From a checkpoint of a small class-conditioned image diffusion model.
Model: arch unet, norm groupnorm, widths [64, 128, 256].
Training: muon at rate 0.0026, 12600 steps.
Rows from block 2, named by matrix and row number. Rows with one number belong to one channel. Each number is 500 + 25 x the weight over its row's rms, rounded and kept within 0 to 999. All counts start at 0. Numbers have three digits each. After the name is the row's rms in percent of the matrix's.
# convs0: first 3x3 conv (model.mid.0.convs.0.weight, 256x256x3x3, standardized in use), inputs 210-216, a 3x3 kernel for each
# convs1: second 3x3 conv (model.mid.0.convs.1.weight, 256x256x3x3, standardized in use, transposed), outputs 210-216, a 3x3 kernel for each
convs0.124 097:506511464520491440499394459586492467472491478461473484496501492502472473491507530470489482483500489519505515538501507517513503507488498480468492487493507518520529507525503481501530509466509
convs1.124 076:509482542516517521493525491493509489482513495519499463504493504467462538526496506493487507510483471504473501511521561478487526487469485528517509541525494522531504513464530495506519521504502
convs0.125 096:516549464485460480459498420501535493507529473499513480512497527539510491490489506509525498513533505485502487506493526518473496518488510498525506514500490502518496493473481496539519500533543
convs1.125 081:472484461509479514508505514524510530502516489486490522498500494521510466482470477548492476522560502486476486478501496527531476487533479506493484491476478497487520502479496519490529515482455
convs0.126 100:521522511482457495479508530490523489531491495503465509504494521503502499482491510493521454512543466499517511516548460490508513528494474494507504508519520509515511507494495493502493460466460
convs1.126 113:501501468496516506484475488556469510515494485545521459500511520477500519521505449488443490509508504473502489486509511505553456499476459494470496483511475497466494476503512500476516509508536
convs0.127 097:508456490493494486456472548475503514471485476497506514485492479482480480520497507493497482490508504491492500491491495495505475491486517517490500487482475511471496528485466500448479521483473
convs1.127 079:517499505476474518494524519539489507492530506469511499492567514508513502487519483511549520486502460494488442503515453476478498472475474479487481436460466480483462545507490492468535469542511
convs0.128 105:448517503476484496437472529530460502516508478541481493468492451477506477471515499518530503484498514476490506503538501503499458492494490505493527502507547480462499491491535496499531469494507
convs1.128 127:485457495456462483513454458501524490507518497537471488509512524532502501529510497497475426475488473556511504524523521496476510520499475485544563493498497464503503532489462476514523490497494
convs0.129 105:532495492470502463476539505533447483531487449537518497519485499515504484476561485508495497535486461542516516528496485505504502530509513527497482489504482478461496508490522473521501516503508
convs1.129 113:531473487451483462486503512464528485450489514477520479497488512508497511511519520459508492471518483496501487469467485468473516459510538480527541523495503488495492463537514508477492510524467
convs0.130 103:543507498537460524486487533469494529534478478485514498511519503490536492524519473476500479505499498487487529476500515478476523499523490485500498528504509488510503481448461478484509485482508
convs1.130 110:505497469522521514534503499516466486498505517508455546469477508511492543492488497519508506535491540524483545484500487457507548516506501471489491494479463507511492479434483514487470497500501
convs0.131 103:459458570510416477481488400520505522480494512606496505485503489502499481464465466520499509518475509484506512491472532478473525471468491509518514520512500513497507470526479487500527534490470
convs1.131 109:515486475477510482516513530499471495502520475497475483514546497520517570488504535512538494490507487486524520481538534459487507531528448500469476505496487524517488489495498494492528481456506
convs0.132 102:578536526454496533481455523528546554488488509499485474525528448520499503492489536521499536529498533518499492501473500476495471531504503503483488498483472498471486483501498469510484497513509
convs1.132 091:471489515482536469489449531523492512470472511481544486520462468503505540520463511518506473480462498518506505503495528486491512473532466557502568525507520496537478464483518458515522451493543
convs0.133 096:529476516461428510527547526521484466521507515521493454524492466503515508490488476462430449503500452482510532498480479462525522481524496453446446456437481471475505550505511512546522500558549
convs1.133 075:542533518528441496477470569529501528491490515488466501468476503518515501501494494501480480441453534463455478499486471479506486509484471497501488461505480523540514504532508490493512524509510
convs0.134 104:465517477509486473487430546486488510531499503442468513511506514479508462496520471520507515492488512529560526503485537494490469503518538500525541520515477485485488538543516493533503485497527
convs1.134 111:542475478510473513507492497532514458461540533519533502474501494505486488468566503504500501493454506489497504439520539532499512436527501475517545486472501487513514469485534503457509500515514
convs0.135 108:493516486511488501481481506532528523518523464467477456547499465495461463480468489509498506499550500526480487500479479501493484485485517520478505513475485506494482509512513463495502498479480
convs1.135 116:521490493517491506465539487530470498510485511524527473509504536502498507528516505474495525495533478521483470456480498514442533490482470507513531558499505509476501493481495481477509473524508
convs0.136 099:505534525493496534492543522463519574541458496469475510504474491499500540522506507500487483488487483506504480479481487501484479507507510505494506486483514489489526502454550477493482484535464
convs1.136 082:514507531539485531522468509540523484512502536546534475480498516502510517483484510508526479529465518515489491480510482494543475511509486520524497501503519471467473515483461499494474507481465
convs0.137 099:528511490507505516493540502620490476557496487498481515494508497476490496491486541502509485497517525563521509502501507509515533517509494532514506525510522507525515510495499493477501494504527
convs1.137 089:532526526493512472508516494529516475507510508517483515496508508489510484482484460481478510479496547545513495494530500491486476502457521506496499519519489488482497537503470468481472507501492
convs0.138 098:476498514488533473456482439541501516476476522514505451493466502486511511460509495483499495485507509506514484501483508506509514488473485489484482473487496471515487436501496503524500501453477
convs1.138 083:487477462493544513509478508495470494558530483506493468483488441484492467496510487512492506511478467482507511530497515497487484494493466497490510510551488509490474539527505498509531503550493
convs0.139 102:551509491486489477447479469498479451512533491490527526496500500515518475475508522479507519497529518508519516531531482478509504515503507499487489490513519522506514537516528506514492539478528
convs1.139 092:474456513471482488497501502486507495536512528497510514519470453496487511522539513496504524441544506528500497506479517508515495476511489531500489533493550543524487527498497500480461489486475
convs0.140 101:500519490481477504535495534504523478470489498478508511520501486530524498510538493466521520502487462493522480494480468473519477502486497502515521471491486502484496472505522489506487530503518
convs1.140 086:540470474514494527493507526506519510552489489441553504465515510504580506454515495488511487514492515479483532518497473484518571472522481553490540472479429531483555477543497522481491468477459
convs0.141 103:538447531489505512480501481510525492532490512503477512486483522486497506504501478476473494494511515490487487538520508466488511493488494496493504498506518501485482478467502457497538545478502
convs1.141 098:504489471537506479480483505539540510537490501491513505548523504535483534506500525437487517530522491484489452462480488474477535491493504532542481547493499469506487459515468506474530471469493
convs0.142 098:457477469502462520525508518469532432521506540452478466505460480483494493476481476493495522503473501480494482473479477478509509472499519499504525499480476472484470508492457512518514478510510
convs1.142 082:519524513502498500511512518522545507519532492518494483473511525472488510489485495483446500476474465488448500504513525511507504480540519551533492491506506490437494490528506475524507534478473
convs0.143 103:498540469500492462482476470493454503459489525503478456486504517497526527523476499495481485505499515503496529490502464499461495509503484506503495532495491510521540558499520473523509460509489
convs1.143 099:495525529474509527508520473501499517514524512520520464507489496512481511509463448481490516475474461500479475492538504502475508522509506497506468481483519480512483495516548485475535572521459
convs0.144 102:488498501494531513525473522495489492516502505515559526501509496493488480459514527502503485482479509488474550514504510467482527499485514473484472479509474481498487507537541468449512480489513
convs1.144 094:543490479534521530469501523482507476498472511547541515522520496500495493495486524502487546443494500462489494514510502499464487500520432530523529532515501493489516482473531475559487510495545
convs0.145 096:475448480458465530519507524515521521508493502557525496502531520514520487515557517557512484527516504539515513515467465494485487465481482508488517541477489525483504512500514461501508495516570
convs1.145 076:522504462514472464519513458521487513510487489530499501505514496500489536519518542538494453501522496502525474551510532522502537521555492528483498476456482508477508530495486469498476476516478
convs0.146 098:524495502507448528455436529534488485526508500474490494503495503526505516478491485494496524485526499465490495507494512506478522465479488513516509466467497502495518520500505541503483506504481
convs1.146 084:479506539479474467503478518517525476524526538455537493500484480472531470543516559504514527514487460504500495492526520533504506454478501492563507523529525537518566468490457483470478557477507
convs0.147 100:590487466539515459557512476562465476437521523459485465503518476478490513503508519489465523486484513520498494479497460495504481489519491518514489497496515477505452499499458491520518509532551
convs1.147 094:484516470558491465503550541471502506533467487532507467518538520491464486473488491486459494539515527523489555561488545496500486489485521506532524495471552469492499485505502472496477512495460
convs0.148 098:536547546522440442530497489576543482514504504466503541482469483488487523509497494515493498523511528505484515498494471499499493513473461505491492495463486511466515480484490526517457481532514
convs1.148 082:495493527504475477514523508534502471502522520533545553507506532471519497447479484477496518488477478482478497512508515483555516489458506509533502548544459545494540500503517515504504537542471
convs0.149 104:556504512476508503499541479483409509463514493532512483511490508516524523492484492524537501485489500515522481535509478505480490489500498494484519481478479503474501506485491465499475491493524
convs1.149 141:517505503485529525466523480538498485487461476486526496472495516510493501517450476508507479460511502499477499521486508477508502506475495497508493482501499502558497552497514521506511497505504
convs0.150 103:535497517501418498512515499496489521504476460512488513497550508513503468483500488495497482508465484489501493499508505505500501457494533486450497467455524496451516503503519487536500442492493
convs1.150 098:482512540451481508511444495542506493500483506524468575504533494478524542503547492493501477496506477511484498507545493516485486427469493527514516503471506463499475459489507517469496510507509
convs0.151 099:486521537519573537538500513514477515507525547505491556510506496497511476500490485484479481529495496506482509489502510518519498506482514495497503515495483505489490504510493498511498472479495
convs1.151 151:513518509545519486520494517522487496497462486480497490539507509529511528475555522506549531530551510454528536469446474477457468505461480481480480521520527504494462507482509472531472488455473
convs0.152 091:492486467444488456440473458486493546474482527509498475498508495476525518515500488502518498502505497497501482475498479505500510504517494470464472468474458468474466504509498482508523504493492
convs1.152 067:520465461481492502491484524506516515502484484528480447465517510493471532463495507500511472492497481491476508481488494488494475557537464566529501531497495567503507495474516492498497504508464
convs0.153 098:515505497495471506470498535494520479488524474495539527528509510510493532519553528486503503495459496499493512520496528496474518463462516525548493572579523541540509520522503527480502525513529
convs1.153 139:514479507471466509459492494526496521472491484527554512529500527499482483518516474523519501519491510538477489513514541489481489472461514464468473502516463476463474540512506519487491491544514
convs0.154 102:501487502483513531481472560416547488538455487579479491470508486509517503507493492486506490494519478495493457518519503499494502522483503499521513504477482503499518473484487455485510489506469
convs1.154 134:516498511498497496454482484511542474506503533537507514450490535533515551515517490485465461485463523514501503484450475545513477514482506528463498480490499497481494477471482485513544468517516
convs0.155 098:500505517542503521481473541503498468486503530522496482495523524499522528478492497525496521487496487509521498486494495482500500514499472501500514482506479498489509510515442482510516500486499
convs1.155 081:526471500538485529566494527499473484479461498421495554526451475492528522559553473497468508499505462532511521534527499535515467516533530493511471483478514480476496499503458520516532555486509
convs0.156 100:474513531508521485530540471475492548551504497495445503534505497496499499517517508506502502521515469522523517512510503500469505511506482491482485507483486512499500507517513493459466504466490
convs1.156 092:495464487494521501503462516453495477499494507529496467475532483512488475485504498521523530497507497500542509500510526532460510470479507475480476513515494527505507513542496533524475501520475
convs0.157 104:450521531479496559499522497496474509509514474533496498507498498501502492484491511479516526471526520515527487508480500487500493499516491506512513483476490513485496535536516517504470551548490
convs1.157 089:471482495471502522523502493497528501482515504471513492535551479495459472493532483484463456485516450503457505489499510519551486521532497468459463496495492502467512535576484545511494534479465
convs0.158 104:461504518458455480521487505465482526486488504524498476530511531544534466520540491487526498487489502541497491507511517512510498491495481516512529490472477486511487513489510505454554510485478
convs1.158 128:477480516468472440497493521501479506467515528467512513479554509528473547553503527524504540490508500477444489477509521465565536480516484499523504487503505502507499513520498516506455504474512
convs0.159 103:531552541512463499477510442471454481487487483479512506456497489498485525484514508484495485542507498503497482493476489478507467479488518509463503499471498531521519490484475485517471479454486
convs1.159 115:454475519492457515458500501486508462507500487497519486480499510469513494490499503513489488509549540550542554514477504540489511542516522488508497519480486457458460525479516525490499515523472
convs0.160 097:521527487496510490507522558498515501523512514506500508498506495476514510460509473508494510504511492493551496518518493506520523487501523532528562529526534501527513530472513496486508535480497
convs1.160 078:522488503528488494475512542541537521523526509528510448520529544459510451455504477513506497511476470521472546458503466495464516507462518502534452514474499463485453483466488453498525473511463
convs0.161 102:500511484485478508505515500492493479480498487523505501501500535484494484514483487510528501492545494444474463514475506492507514507481512489488511494504512492510483489487508484522483520516518
convs1.161 106:541492492513488537485507469489502502447510481449464470495485461466458514489473535519459486494541510480489476480488557505516482542486477550495496513535497507494512538485492518494503509561540
convs0.162 102:551467417543525481546525469512515467482505468509492504497502511488494506506489496441511534490497492469516510529500481543504504512489508510494490499487501506515523470518504480486513506517468
convs1.162 097:465504510490518488483528528509535486470451496510495499472520469507533538463525542515516525563489473510493462537515488483469400555461500535482472514522502510514497479464477519504489545471491
convs0.163 101:498517464506541520483555535519468519521487482536501492463476540513481466494500467497495472541514489522508516489509502484502483476521509494485487464478472503499503506497475472504476480473488
convs1.163 090:523508500523497519527477480490520526513484503517520522502526501492514506514484467454470531473503575436441542497507467501526566466487491513512490513468509507464495528511511553535505483537526
convs0.164 099:532500519475500471498471510448487463505501459531503449498513496511517508514514542500507497505513500508486514524502482483528491497483482524490514508474502494480506484486483516513496508531530
convs1.164 086:516455506491500515507523507489508523465468493525491484463506492487524453505496518540491468518514472503508499496552531516512525523470483530511551484504520491462508511467521477480490530469479
convs0.165 105:398517509533522517518499469474480520492524524506498513488493506481474492465506539504504487474498493465514540497485497504514511514508498480474499455468492476493479473499495493518483477471489
convs1.165 139:493521519526571496492521449523540535557576524535516530492533510516526521513477495517464528461477506547512510508491497491485481493510484494507529469518501502499494460528529495497520498510482
convs0.166 098:490523475476538492513500453485465433460484547471488463509490483498534463446486506455500524486474520472505521534486514497523503538514528504504518517483490492479510489493462505501484490507491
convs1.166 087:518495517515533522481536494485497479532471478494489473479503505504507449490521523505489509509486512506556529530513553509532513536517467498504487490491471506495507504506488501488514505518528
convs0.167 104:494491434491481528476530489497541486547496492554532448529491515531505526488523491500494477506540514533537476523523521480529521501450444560511497522530519519487478554509482537498517517528500
convs1.167 130:487464459491514511467477529497491518513502511509546490538510493521499494566482499545502476493495493524512496473551468499484475509508488498507551497521491468497484492518496460515517513481484
convs0.168 104:545484503500516504493534522516509469484490505495504516498496499490499519503478490471497542511519489529515518507497503513513486494516481537520551525533554533532518554509414519502463522485507
convs1.168 122:536510517478485515533468503495490480541553504511456449482455485513502494475464529500495478525483549512511502511490486482462477499507509484524558459486468521487559482446507486467510531483506
convs0.169 104:490488480480434497480492525523443497482480527450501507505539525500509492556521489524498470496500499461461497530533515520495513491483507526497512513520523519513517549502440541511457491463459
convs1.169 109:479464482462462501489510542454520434506486496456498531522520488507511487514495471509498515503466509534506495519548560499538537528529496481496470478489497507504520549535493518498487488492479
convs0.170 101:511458469555555469533504534563487532496464496433524527496506428530538489510487489530491512507527480544494506497500487505520489480495499511538549492525499534518510483492518503507504485499528
convs1.170 096:540488532505494490467466492471544492486485485551500527474483538465500510451466516511496492496544469470502463514544508519552469535547502471482498477489473504470518511548512499491519512513507