A small class-conditioned image diffusion model, trained from scratch.
Model: 4.64M parameters, 48-pixel images, arch unet, norm groupnorm, activation elu, widths [64, 128, 256].
Data: trained on photos of arthropod specimens (BIOSCAN-5M), 33.1 epochs.
Rows from block 3, named by matrix and row number. Rows with one number belong to one channel. Each number is 128 + 24 x the weight over its row's rms, rounded and kept within 0 to 255. All counts start at 0. Numbers have three digits each. After the name is the row's rms in percent of the matrix's.
# convs0: first 3x3 conv (model.mid.1.convs.0.weight, 256x256x3x3, standardized in use), inputs 42-55, a 3x3 kernel for each
# convs1: second 3x3 conv (model.mid.1.convs.1.weight, 256x256x3x3, standardized in use, transposed), outputs 42-55, a 3x3 kernel for each
convs0.136 095:151138142115115112132116146179150139144154129135146144124127114115077132121125139116124131208113097108124106120139162113116102146157111127107126168134123144132122128136129134169115095118110163138159126132119124140144122140125131173163127142138092119131132147134116120122135138120158096120107133119160156155125139111119109122106132170129128124098108145099089110100117111118115126
convs1.136 089:144130154184127148164186194126134096127118124104147162103148116092145177115144094165109138112110112138109131138091121125124128090131072123129112122134136112081108135167128078061168128121130177133154131092122163176175101125125110106138113171162191130168145139165163129123111113109134158171132115115131121154140157116153114136133115123142126122106140137128140126143096096111117110
convs0.137 098:098132125144157157102103129147119144116127171122117164110131109125086127162116159094173156127098166104138154120136142157136139155117136107110082139122105096114154144118161090135092127103121158132138120123108104127122098080120130127120106157110113136124103177096093074141122125128125152149102122128163133147184116128134102168101124077082127098114105133083118108089104091122110158
convs1.137 093:119171169104157108164161148124100119178092124117114155112103141142084124136155112148112163100073130151133122115103108104153139065130158137164090138147154115169136118157142042110128106115128147108128110131095104158129101144153165109090159142161115127180163097076159165088133179112169114088136161108140100148113160124112143152130092131126152112100106164111108138101145106132107143
convs0.138 098:148139167146157140130185157112145141122128149146138137106121062146146148110126112137124158108135082123128142151167117120109107089154093143118098143143136115140119146147111141159158118098109144115137109114145145161115158155138176135140146163111108123129138110143170154138109098080114119125078156114143123142159135125148130117051112135112114101102089109120105085160111145107131133
convs1.138 084:113125092155151119123111157097164083105139092134133123121139112158158139152107157135160121165170139118110179145125096130129163120118121141152118174143150124140144094103107141128142100162110172075121086145108102138152154166147115142143105166073127133132141127142163111135124147100124091147118137117145152137122178116104097181160143105132146123127135158132130134138125150106191108
convs0.139 099:118124127127137155134163135131125159130153139115101106109071125116126128163120111101068170131126169170153147121138143091131143104174167108126119138124137166142143126133173127107168120152147138121108138110145114126131109138132145127158108135130105079132127097096150089135105078105127110153105165143124135123087069109128134116083116138101148126117151097123110113120147160120171140
convs1.139 086:118144122132137146112130088109139114171141107072128107105155097130110139149145123067113127160180125134165067139140129119170085109110135154167136149147119113117099148138117120155119168129105167126116109128128112084116175137165128168117200164150103114190131116149112086119156116061142159158091133134112110160126140162181170152077099116164115132135114132147133127156108132123145108
convs0.140 076:138151143146153150148153146133120136137120142143129145128126105128128116129134115150143134126121125127121091144126110138149146157142163083077077086082110121124117143115129122130116119145138120126122114123133116137139112112123116115117131125108128122129123130136118134137132134124143158114155157128122146125133162167147162163141159140141146143128145134123125099118127109117145123
convs1.140 036:125094085093081103108107115109107103122132116166148103132125116122121123127114112161137152143135149191156150135112085108108108083093088109117103137139143128143136154159176148169169133135146126089101135100110125108111137131129103118126102117104144155153134134160122128137131147146124138152124132143150169158154151148138135126101101100138115112107117114103124125117130123124117139
convs0.141 102:131136114102129111120100135113110106113115105149124132109133175137109144136126106117169108116126124103109113121131113099122143117146145124124127122119152107143143111127123102115157130149115107101123124151164101137111116126085154140093109123098131165136156126147096110159144142146071136106103116139123155127130139129180147176110125124126155108114104123121150092149123117128114125
convs1.141 093:122132124128125151150104113126097176121171139138131139159129112088109167110140111137172120096107104146102119130156110128142118107112137125145149120125110115138095127144127117150124157142135152137111166132092121155180099134172126094132144140115107152117172089136083130157142129143156081099134164100095102127101126154124107074054157127158125127184118083102104094091095181111158123
convs0.142 091:128126123132146108135111110146177166148142104178183148113110131141120087142163145108094173168112137108121103113138131114094131124129149105072129117152131130138130150138171145139108128094122109145106156153131115178176124109147148165123135146145120129136147120105101146149137104131112180139120153137150153114174150126121138130127128132120089130139119135145140177134119182142143157
convs1.142 070:118131175144174157145175167136141142148136130154123150142148128134139133172165148145157125148153155100157160096125128114127118158105107144129106094106143091112154127161131148169143157120176134151151125126111166156149119099108102105123100121090150137139075169136091105115154139086118148129088134121148128120131082132145134136178210110149155170141158124110142099071084132150119126
convs0.143 079:142133127127116157158153129127102114153126132101106113107145143115117111120153117102116120183140146161175131139095123141152116143139115132115106146144116188144125120127130115129114134108129108108109143071096113101108150120117160165132137114129097118147113090112116136135127141121113123123117113122095096088147115084126116091124138133111144138104119128108093144102079075102100127
convs1.143 061:089102113112080113112099114112141129136163134135160118123176156147197143161159158126121134160122149107161150112142147157111144130134140103075106068049130084080104158152140158120146129120119129113115140048117117120125145149168189159174136192154152160131146157158155139122139106142127149132133135137111102125115119103131116094141174127151163137137153149141126122157136146136163154
convs0.144 106:154114145100117102143110123111150133147090122173160136121110085136153132180089111142139156065144139124074129141155136117121176102173153137124069128152129177089075147121136180145159142120138143082086135148106152148181153157102087111139143126092124118154097112147129128143135095118128127134107156157117108096101083138123103111125144094149123107120139157158114138111110160141099132
convs1.144 100:109129148117135101108105128120138111081154118119128147108141106139147141120094170140118082101146158085114102125152099136133185191153117103133142169133164135118111101121118138156124103162107114112121156140140141171113120125128148165146158122157167152127144121137097104107102145106131120128145100158145121107104128149133170180149119120121137140131146113109156116099180119132131144
convs0.145 101:135111128098105158154131150151150137163135133141135149147107138155125169149144149094098119145114099164112108129123183133155133165115167120100139119098100135104144126093129123126156130147146096144095156086139125128128124111116128140146121123126177115165100129132159174131164139106105138144104140134122128112092180110140128106096113133105111124100109131101173101121135143164141102
convs1.145 086:099153143150168110130148143113129145143156121108109140162130133104136145138134128103166113114122121149108088153134121148105148115157090093105141096124085162110110129130089135097151122119182123152148110124098156140142123149099161154150132145121120081137102157120141145148116104130148115108114159120111113120124137169122115088161111114133173151127166170104137142121157160151113134
convs0.146 106:095121136140158099143128150137124177133127158131098151128125122146105144123121129133161126121082127173130200092114133155121093126165110110134128100115146115158096137155167123142086120147135154144116101100125109113122108115125114140118143128134125112167110098169187147144148128180122122145136143139128133144154127093144142126144087121127120134123193163112180141131108117139140126
convs1.146 111:158086156102134156105161155125152138147195153148145118122117149133132158142125136110120123117118131124140095158104100122116144159096090074091129125153158166130121107138131098091138091144073144142094158133153140150123129146152115114114156110084119129097119145113151078100104105106134112113111106159136131077127166132136141134128132169101130103142102134116105162096154159114169137
convs0.147 100:115148135128132076133143142119123121158167139115116138119118116142111130104116133136144114164140083153123130112179210151129127190156118135151119111163100119127130121127133115100152118114155105105122114099106118123115146103156105104171153147111097128133156132119141143109094135087122148172145114144145149122131104114127093142135140181145122101120139109145167147104089110110156128
convs1.147 083:148160134133151121122118111132113158125136151110107130143119117098133119116101152129140122126070103159150103100112130132116134141119117112135136110125122130116135143128088152108123155160104120148111128102137131107137137129112115124133149201152092144175116103108156105138124129154142121149136152159134148141134114134143170151109202097091132119119135135131160083176092131124081153
convs0.148 106:124146129111136123146136142122101097160105126147117180103100128089156136113130131140126135132118101181112127146177170154127112130151155109162133142152150069154110124154134151154146143147163179157124151150186103131106150116129166125169153168143110156096163125138151111153113144102098145143065122139117156147118119155132135154137142128141126093133084140120103095133107163110119111
convs1.148 105:106109159120170168154097109146151138103105133116166100181143182101141108128133139082113089114126104127129125090162129148137167114145168139143127133122117094117117149152168138101111152128140131142145125126111154102134115131159131159140092142152128129124108147127121112125094143127110134106128112107119152127159117130120114156122173108131130129137107147140163082113096163102132141
convs0.149 081:117137136133135156112138161151169135142143136148153133109117119104097121115151104135120113130111134117122124144134167130138148143143131116106101152162122128095085112168126119146151153135133116135121110110095116101102106142104127118095084094109138124110154151137143130142118121138147162139161147118110047081152111081146114128115090108134123090151111088119148137115122132108099100
convs1.149 056:132138134061114136115105143144147150135141155126153135145165135164149177144131170097087126091123112115124124102089087143125107158120127093068103087089082097095121092129131148155146106119116166123164176145207154123143162147126141145141102153152118106147115139129086092106131125114072078095092106086129140097116109088114127143133140131113153154126135149154138085129130110127164127
convs0.150 100:113142143131107159121139146114141136121157148121135096110152139142137109123133128150084108123132120112140121122106136084094101138167089106111126105128138118141044103131157112134135117137129109134116113146114129130150095127107126104125137140088170136132145178206137172135142134107121166108126155149110066108097106096113118119083137093141164126100136114127149107138125128146137145
convs1.150 092:101158150088133108118094106168147113103122154149106157149126152122147098116109156126090162095108106097079179123113138093145143143149116113104164143144136163129106126137127123105135136155167137149128147150143107130140167125155131126128115115129075146147130130151114117101126143149117156122123116144147141153139130161131158145148145158117102128163101088110134081090120187079156150
convs0.151 103:136151154147140129137137144112131145158121084198152141142130109137142123143119115151121152116144111124121159108135153113135064081070099128116133147151129089148113136133123162142137121123115097137106121113112097101078131122149126141122116130132121098139147123142123137148136153106138136100112089154141108150158129129128148129095098131094109117126111119078127158128126103126098096
convs1.151 088:138141115150118136114114136139111091158113114129138144137108168149143141186140099152148145105116143129121139108107138123106119113131100136148128118116125140107156122101114130175152173099160142095153158090118157107128095113129135148071118121127119137101147101137087129179107111116098121123131122115113105126127136107075115091106131094119147082111117096145117101141140099153168093
convs0.152 103:131099128141127115112094101128110118182140113137105133136140113131156156110163142152110099104114087083123070110135112127135148127101125115070135157133153189108115107112111101120155134115138104131139119101110106146139126108137111128092100128121132130075098125184134121160101153142119125101142092129115156203138172158110150127125151132116122104124119152138137160181149135104100112
convs1.152 086:109145131102119185204101148114159119125150122144158106113137140142119139131108096163131115079123120171131091132068114169097159170127087158103138114119107170110114114126179170163168115101122146099163153135143117095095167139142114122139159098111160102104164111103109074120115132114101118115113132153112140150144137123105132159136108186149147111147114114077142132100135098089151119
convs0.153 103:116151127106102131140131106167153155117151128150103127107170126162153116158111125131079171137106145158111117152113139162146133168079102146127110110122113117140151114139093135134098110119154143155139149096090102099116129120107108152113189121142127157127099116090088135108105133142125145119133125083142093032134124084177094087054120103131117096137128097138085134099125088129134123
convs1.153 090:110150144102137135106111165132155126139128118121120152097137102130118152099126139179107081124112113123178108137100141109146166105097123139144121105125148087137164146125126113146108125136060116123120104103113089164137081154162116126087135133117105143135156143154140121165085126103129179123138120092126187112174126088136140143082141107172100182097141165097122106131072108178120158
convs0.154 095:117130133150132118147149109132144129135155138118107130116106045115134127077075119147105115131179126126112090124164133165159125123136187131130098119124107131130059141164167138134134159155156139114118135114124148158129144157147137135128150139127090122078108113102136109109129127104123116161121129148132131111132167109113108106127098105125096112089063127138092132172104130146129156
convs1.154 077:142186130124149118140134128134118119147117120092116137139124101125112102142129108174123185110135131150152155093130087110048098121081089142148107143173104154134135089132112099127121099088133099129120104108098119136143094131152086038133134069113146125109150148122130148117097106113097090129132090115132099108106106099091102134113077120111075133122090120131142126131091123148124112
convs0.155 102:127160127130124136098112139200138135141128096145128172138164124113143154147142147115140130105159108121121099117119120131142138119129142094160099134155161114147117101131107117139119143115148102134123118100141121119120131147113107141091144176090149117155138124133138094129167145150093122144152167156101128148121082089123108123122119130114124130138126126129106139112153144119144143
convs1.155 095:140110145093094129115143139135122099146142162135152132144110140138111120104129114117180136148116169128128094121124123156124145132113118135150119142149100127140123106151130101107125110137111157135127159134149125118130144108137184131142110124148143131116095110116122154116183091144140152088115144174139119160133126120136131173114110134105109117143120180099082120122129109091137126
convs0.156 103:123144139148113118125152162138124142116139142091148090153113132129123140080110170126122140169117137078114124076116090151130174123095107126149134154107152095147157160119139138128113151146121143133135041102142130140145112105159121129138117136125119111131105120114103126075140133147119152113124111094149114121113087129157133141080125131156141124132155137142128165147119160118102160
convs1.156 099:139154116107084110171189113147129132117162127125167155119127130170154152169151099080113118094103084130114159190139170109143123088143151162136164110157179119161131101079145085108126168081114122141117139176145111162164084125124117106145116138125107098135124116114163085117123102134123154101145119098128170119071134134127156117108057139119102126140103103171144129156138159115085150
convs0.157 104:111134170110146115137114121165116108147140106106135135130117121137098161135107119134105121102127139119102168099158124128152120091095103127097090114130122120134069122067139074161153109150155144106121127122162085129122183092122124097159093119124126158170106123135122126090116085128133098138119133094175137077085080165080082080155095097120144129104129096111115147079167095171131113
convs1.157 108:125108098096146123127150158083121133107136107121141122131134139149130118091133111149090091087135134160132142130124131124099148150159146057116105128152122125121129085130124167092159102120114125163151123134119155100091139140147122147121149121098094122135111096121165119101089143122129092126174121111152107159115139146129129120111112124115119115145128084142136111110144107118077106
convs0.158 090:119133113135155148085119084113141124133101115088143139089092129114102118140132129105101147138103149118117162134153148095093096119125127157101139173148108153139138117092114121115113109097121139123116132135140112129113102128117130150124105089124111111119169148138141159097136143104097111108092099104141151146147177147131145175125110132115107098139144137131131120109120079096115137
convs1.158 063:095119120114114139115079091105112131192176091177151143129144127151148137152148151158128168143138149105134146102090107107112095107136109124090124158135090150106090087119151113095133112092100091138127111084124115127129130154121152181166162217147176136147169136138149105103149161118159138163147169130098099124114109126126096079124125145101093126098083131118138113081093095099081090
convs0.159 088:116113114133104109102110113151115117122092094142145128118091113113074142121153157147157156123094122113126095110116135090133131083123136134108128167151135132126158139114153122094108113097116117127131167103105147119113143130128125164136092122104130141132156148134154140145104131119095090087080108062103106110125120132143094146120133097111119124114116125119124119106120127090128123
convs1.159 071:107140131097085147150091165131125089193162134137122139102153106152150162146143148166099119124090128134122117128113148126148118113119137142125120174152118174128148124101133125137138134171153154080113097113103128120099098104134050128122078120129124108167107086100089110107070102115089059098114105095151086142127118095137083124133152126117141150110104159139168125164140135104132140
convs0.160 102:101114126129111123128149153101102141128112123117119143140110138125116158115144189057188130080113156085127087123100138120103144129105104131125119117146143114143131105120152142122126137097081106107143095113105129116098111119126111131131137112100082099111130078116164121171158112090144154134098116083148133130159148110109123123156121103106148101141100136138151144115111132097111147
convs1.160 129:108172114150145132170144137133096118093161121090163139092145143132139143148156128103142121158134112139089143095152138123145145143114142138090094117107139111162088140119131142101138116130130148151165135113132171113132114146131083137092079134135126116142112119106169151099142103108114090169142113125103154134090148104122165111177122169119101116145126136127124118119165100154106120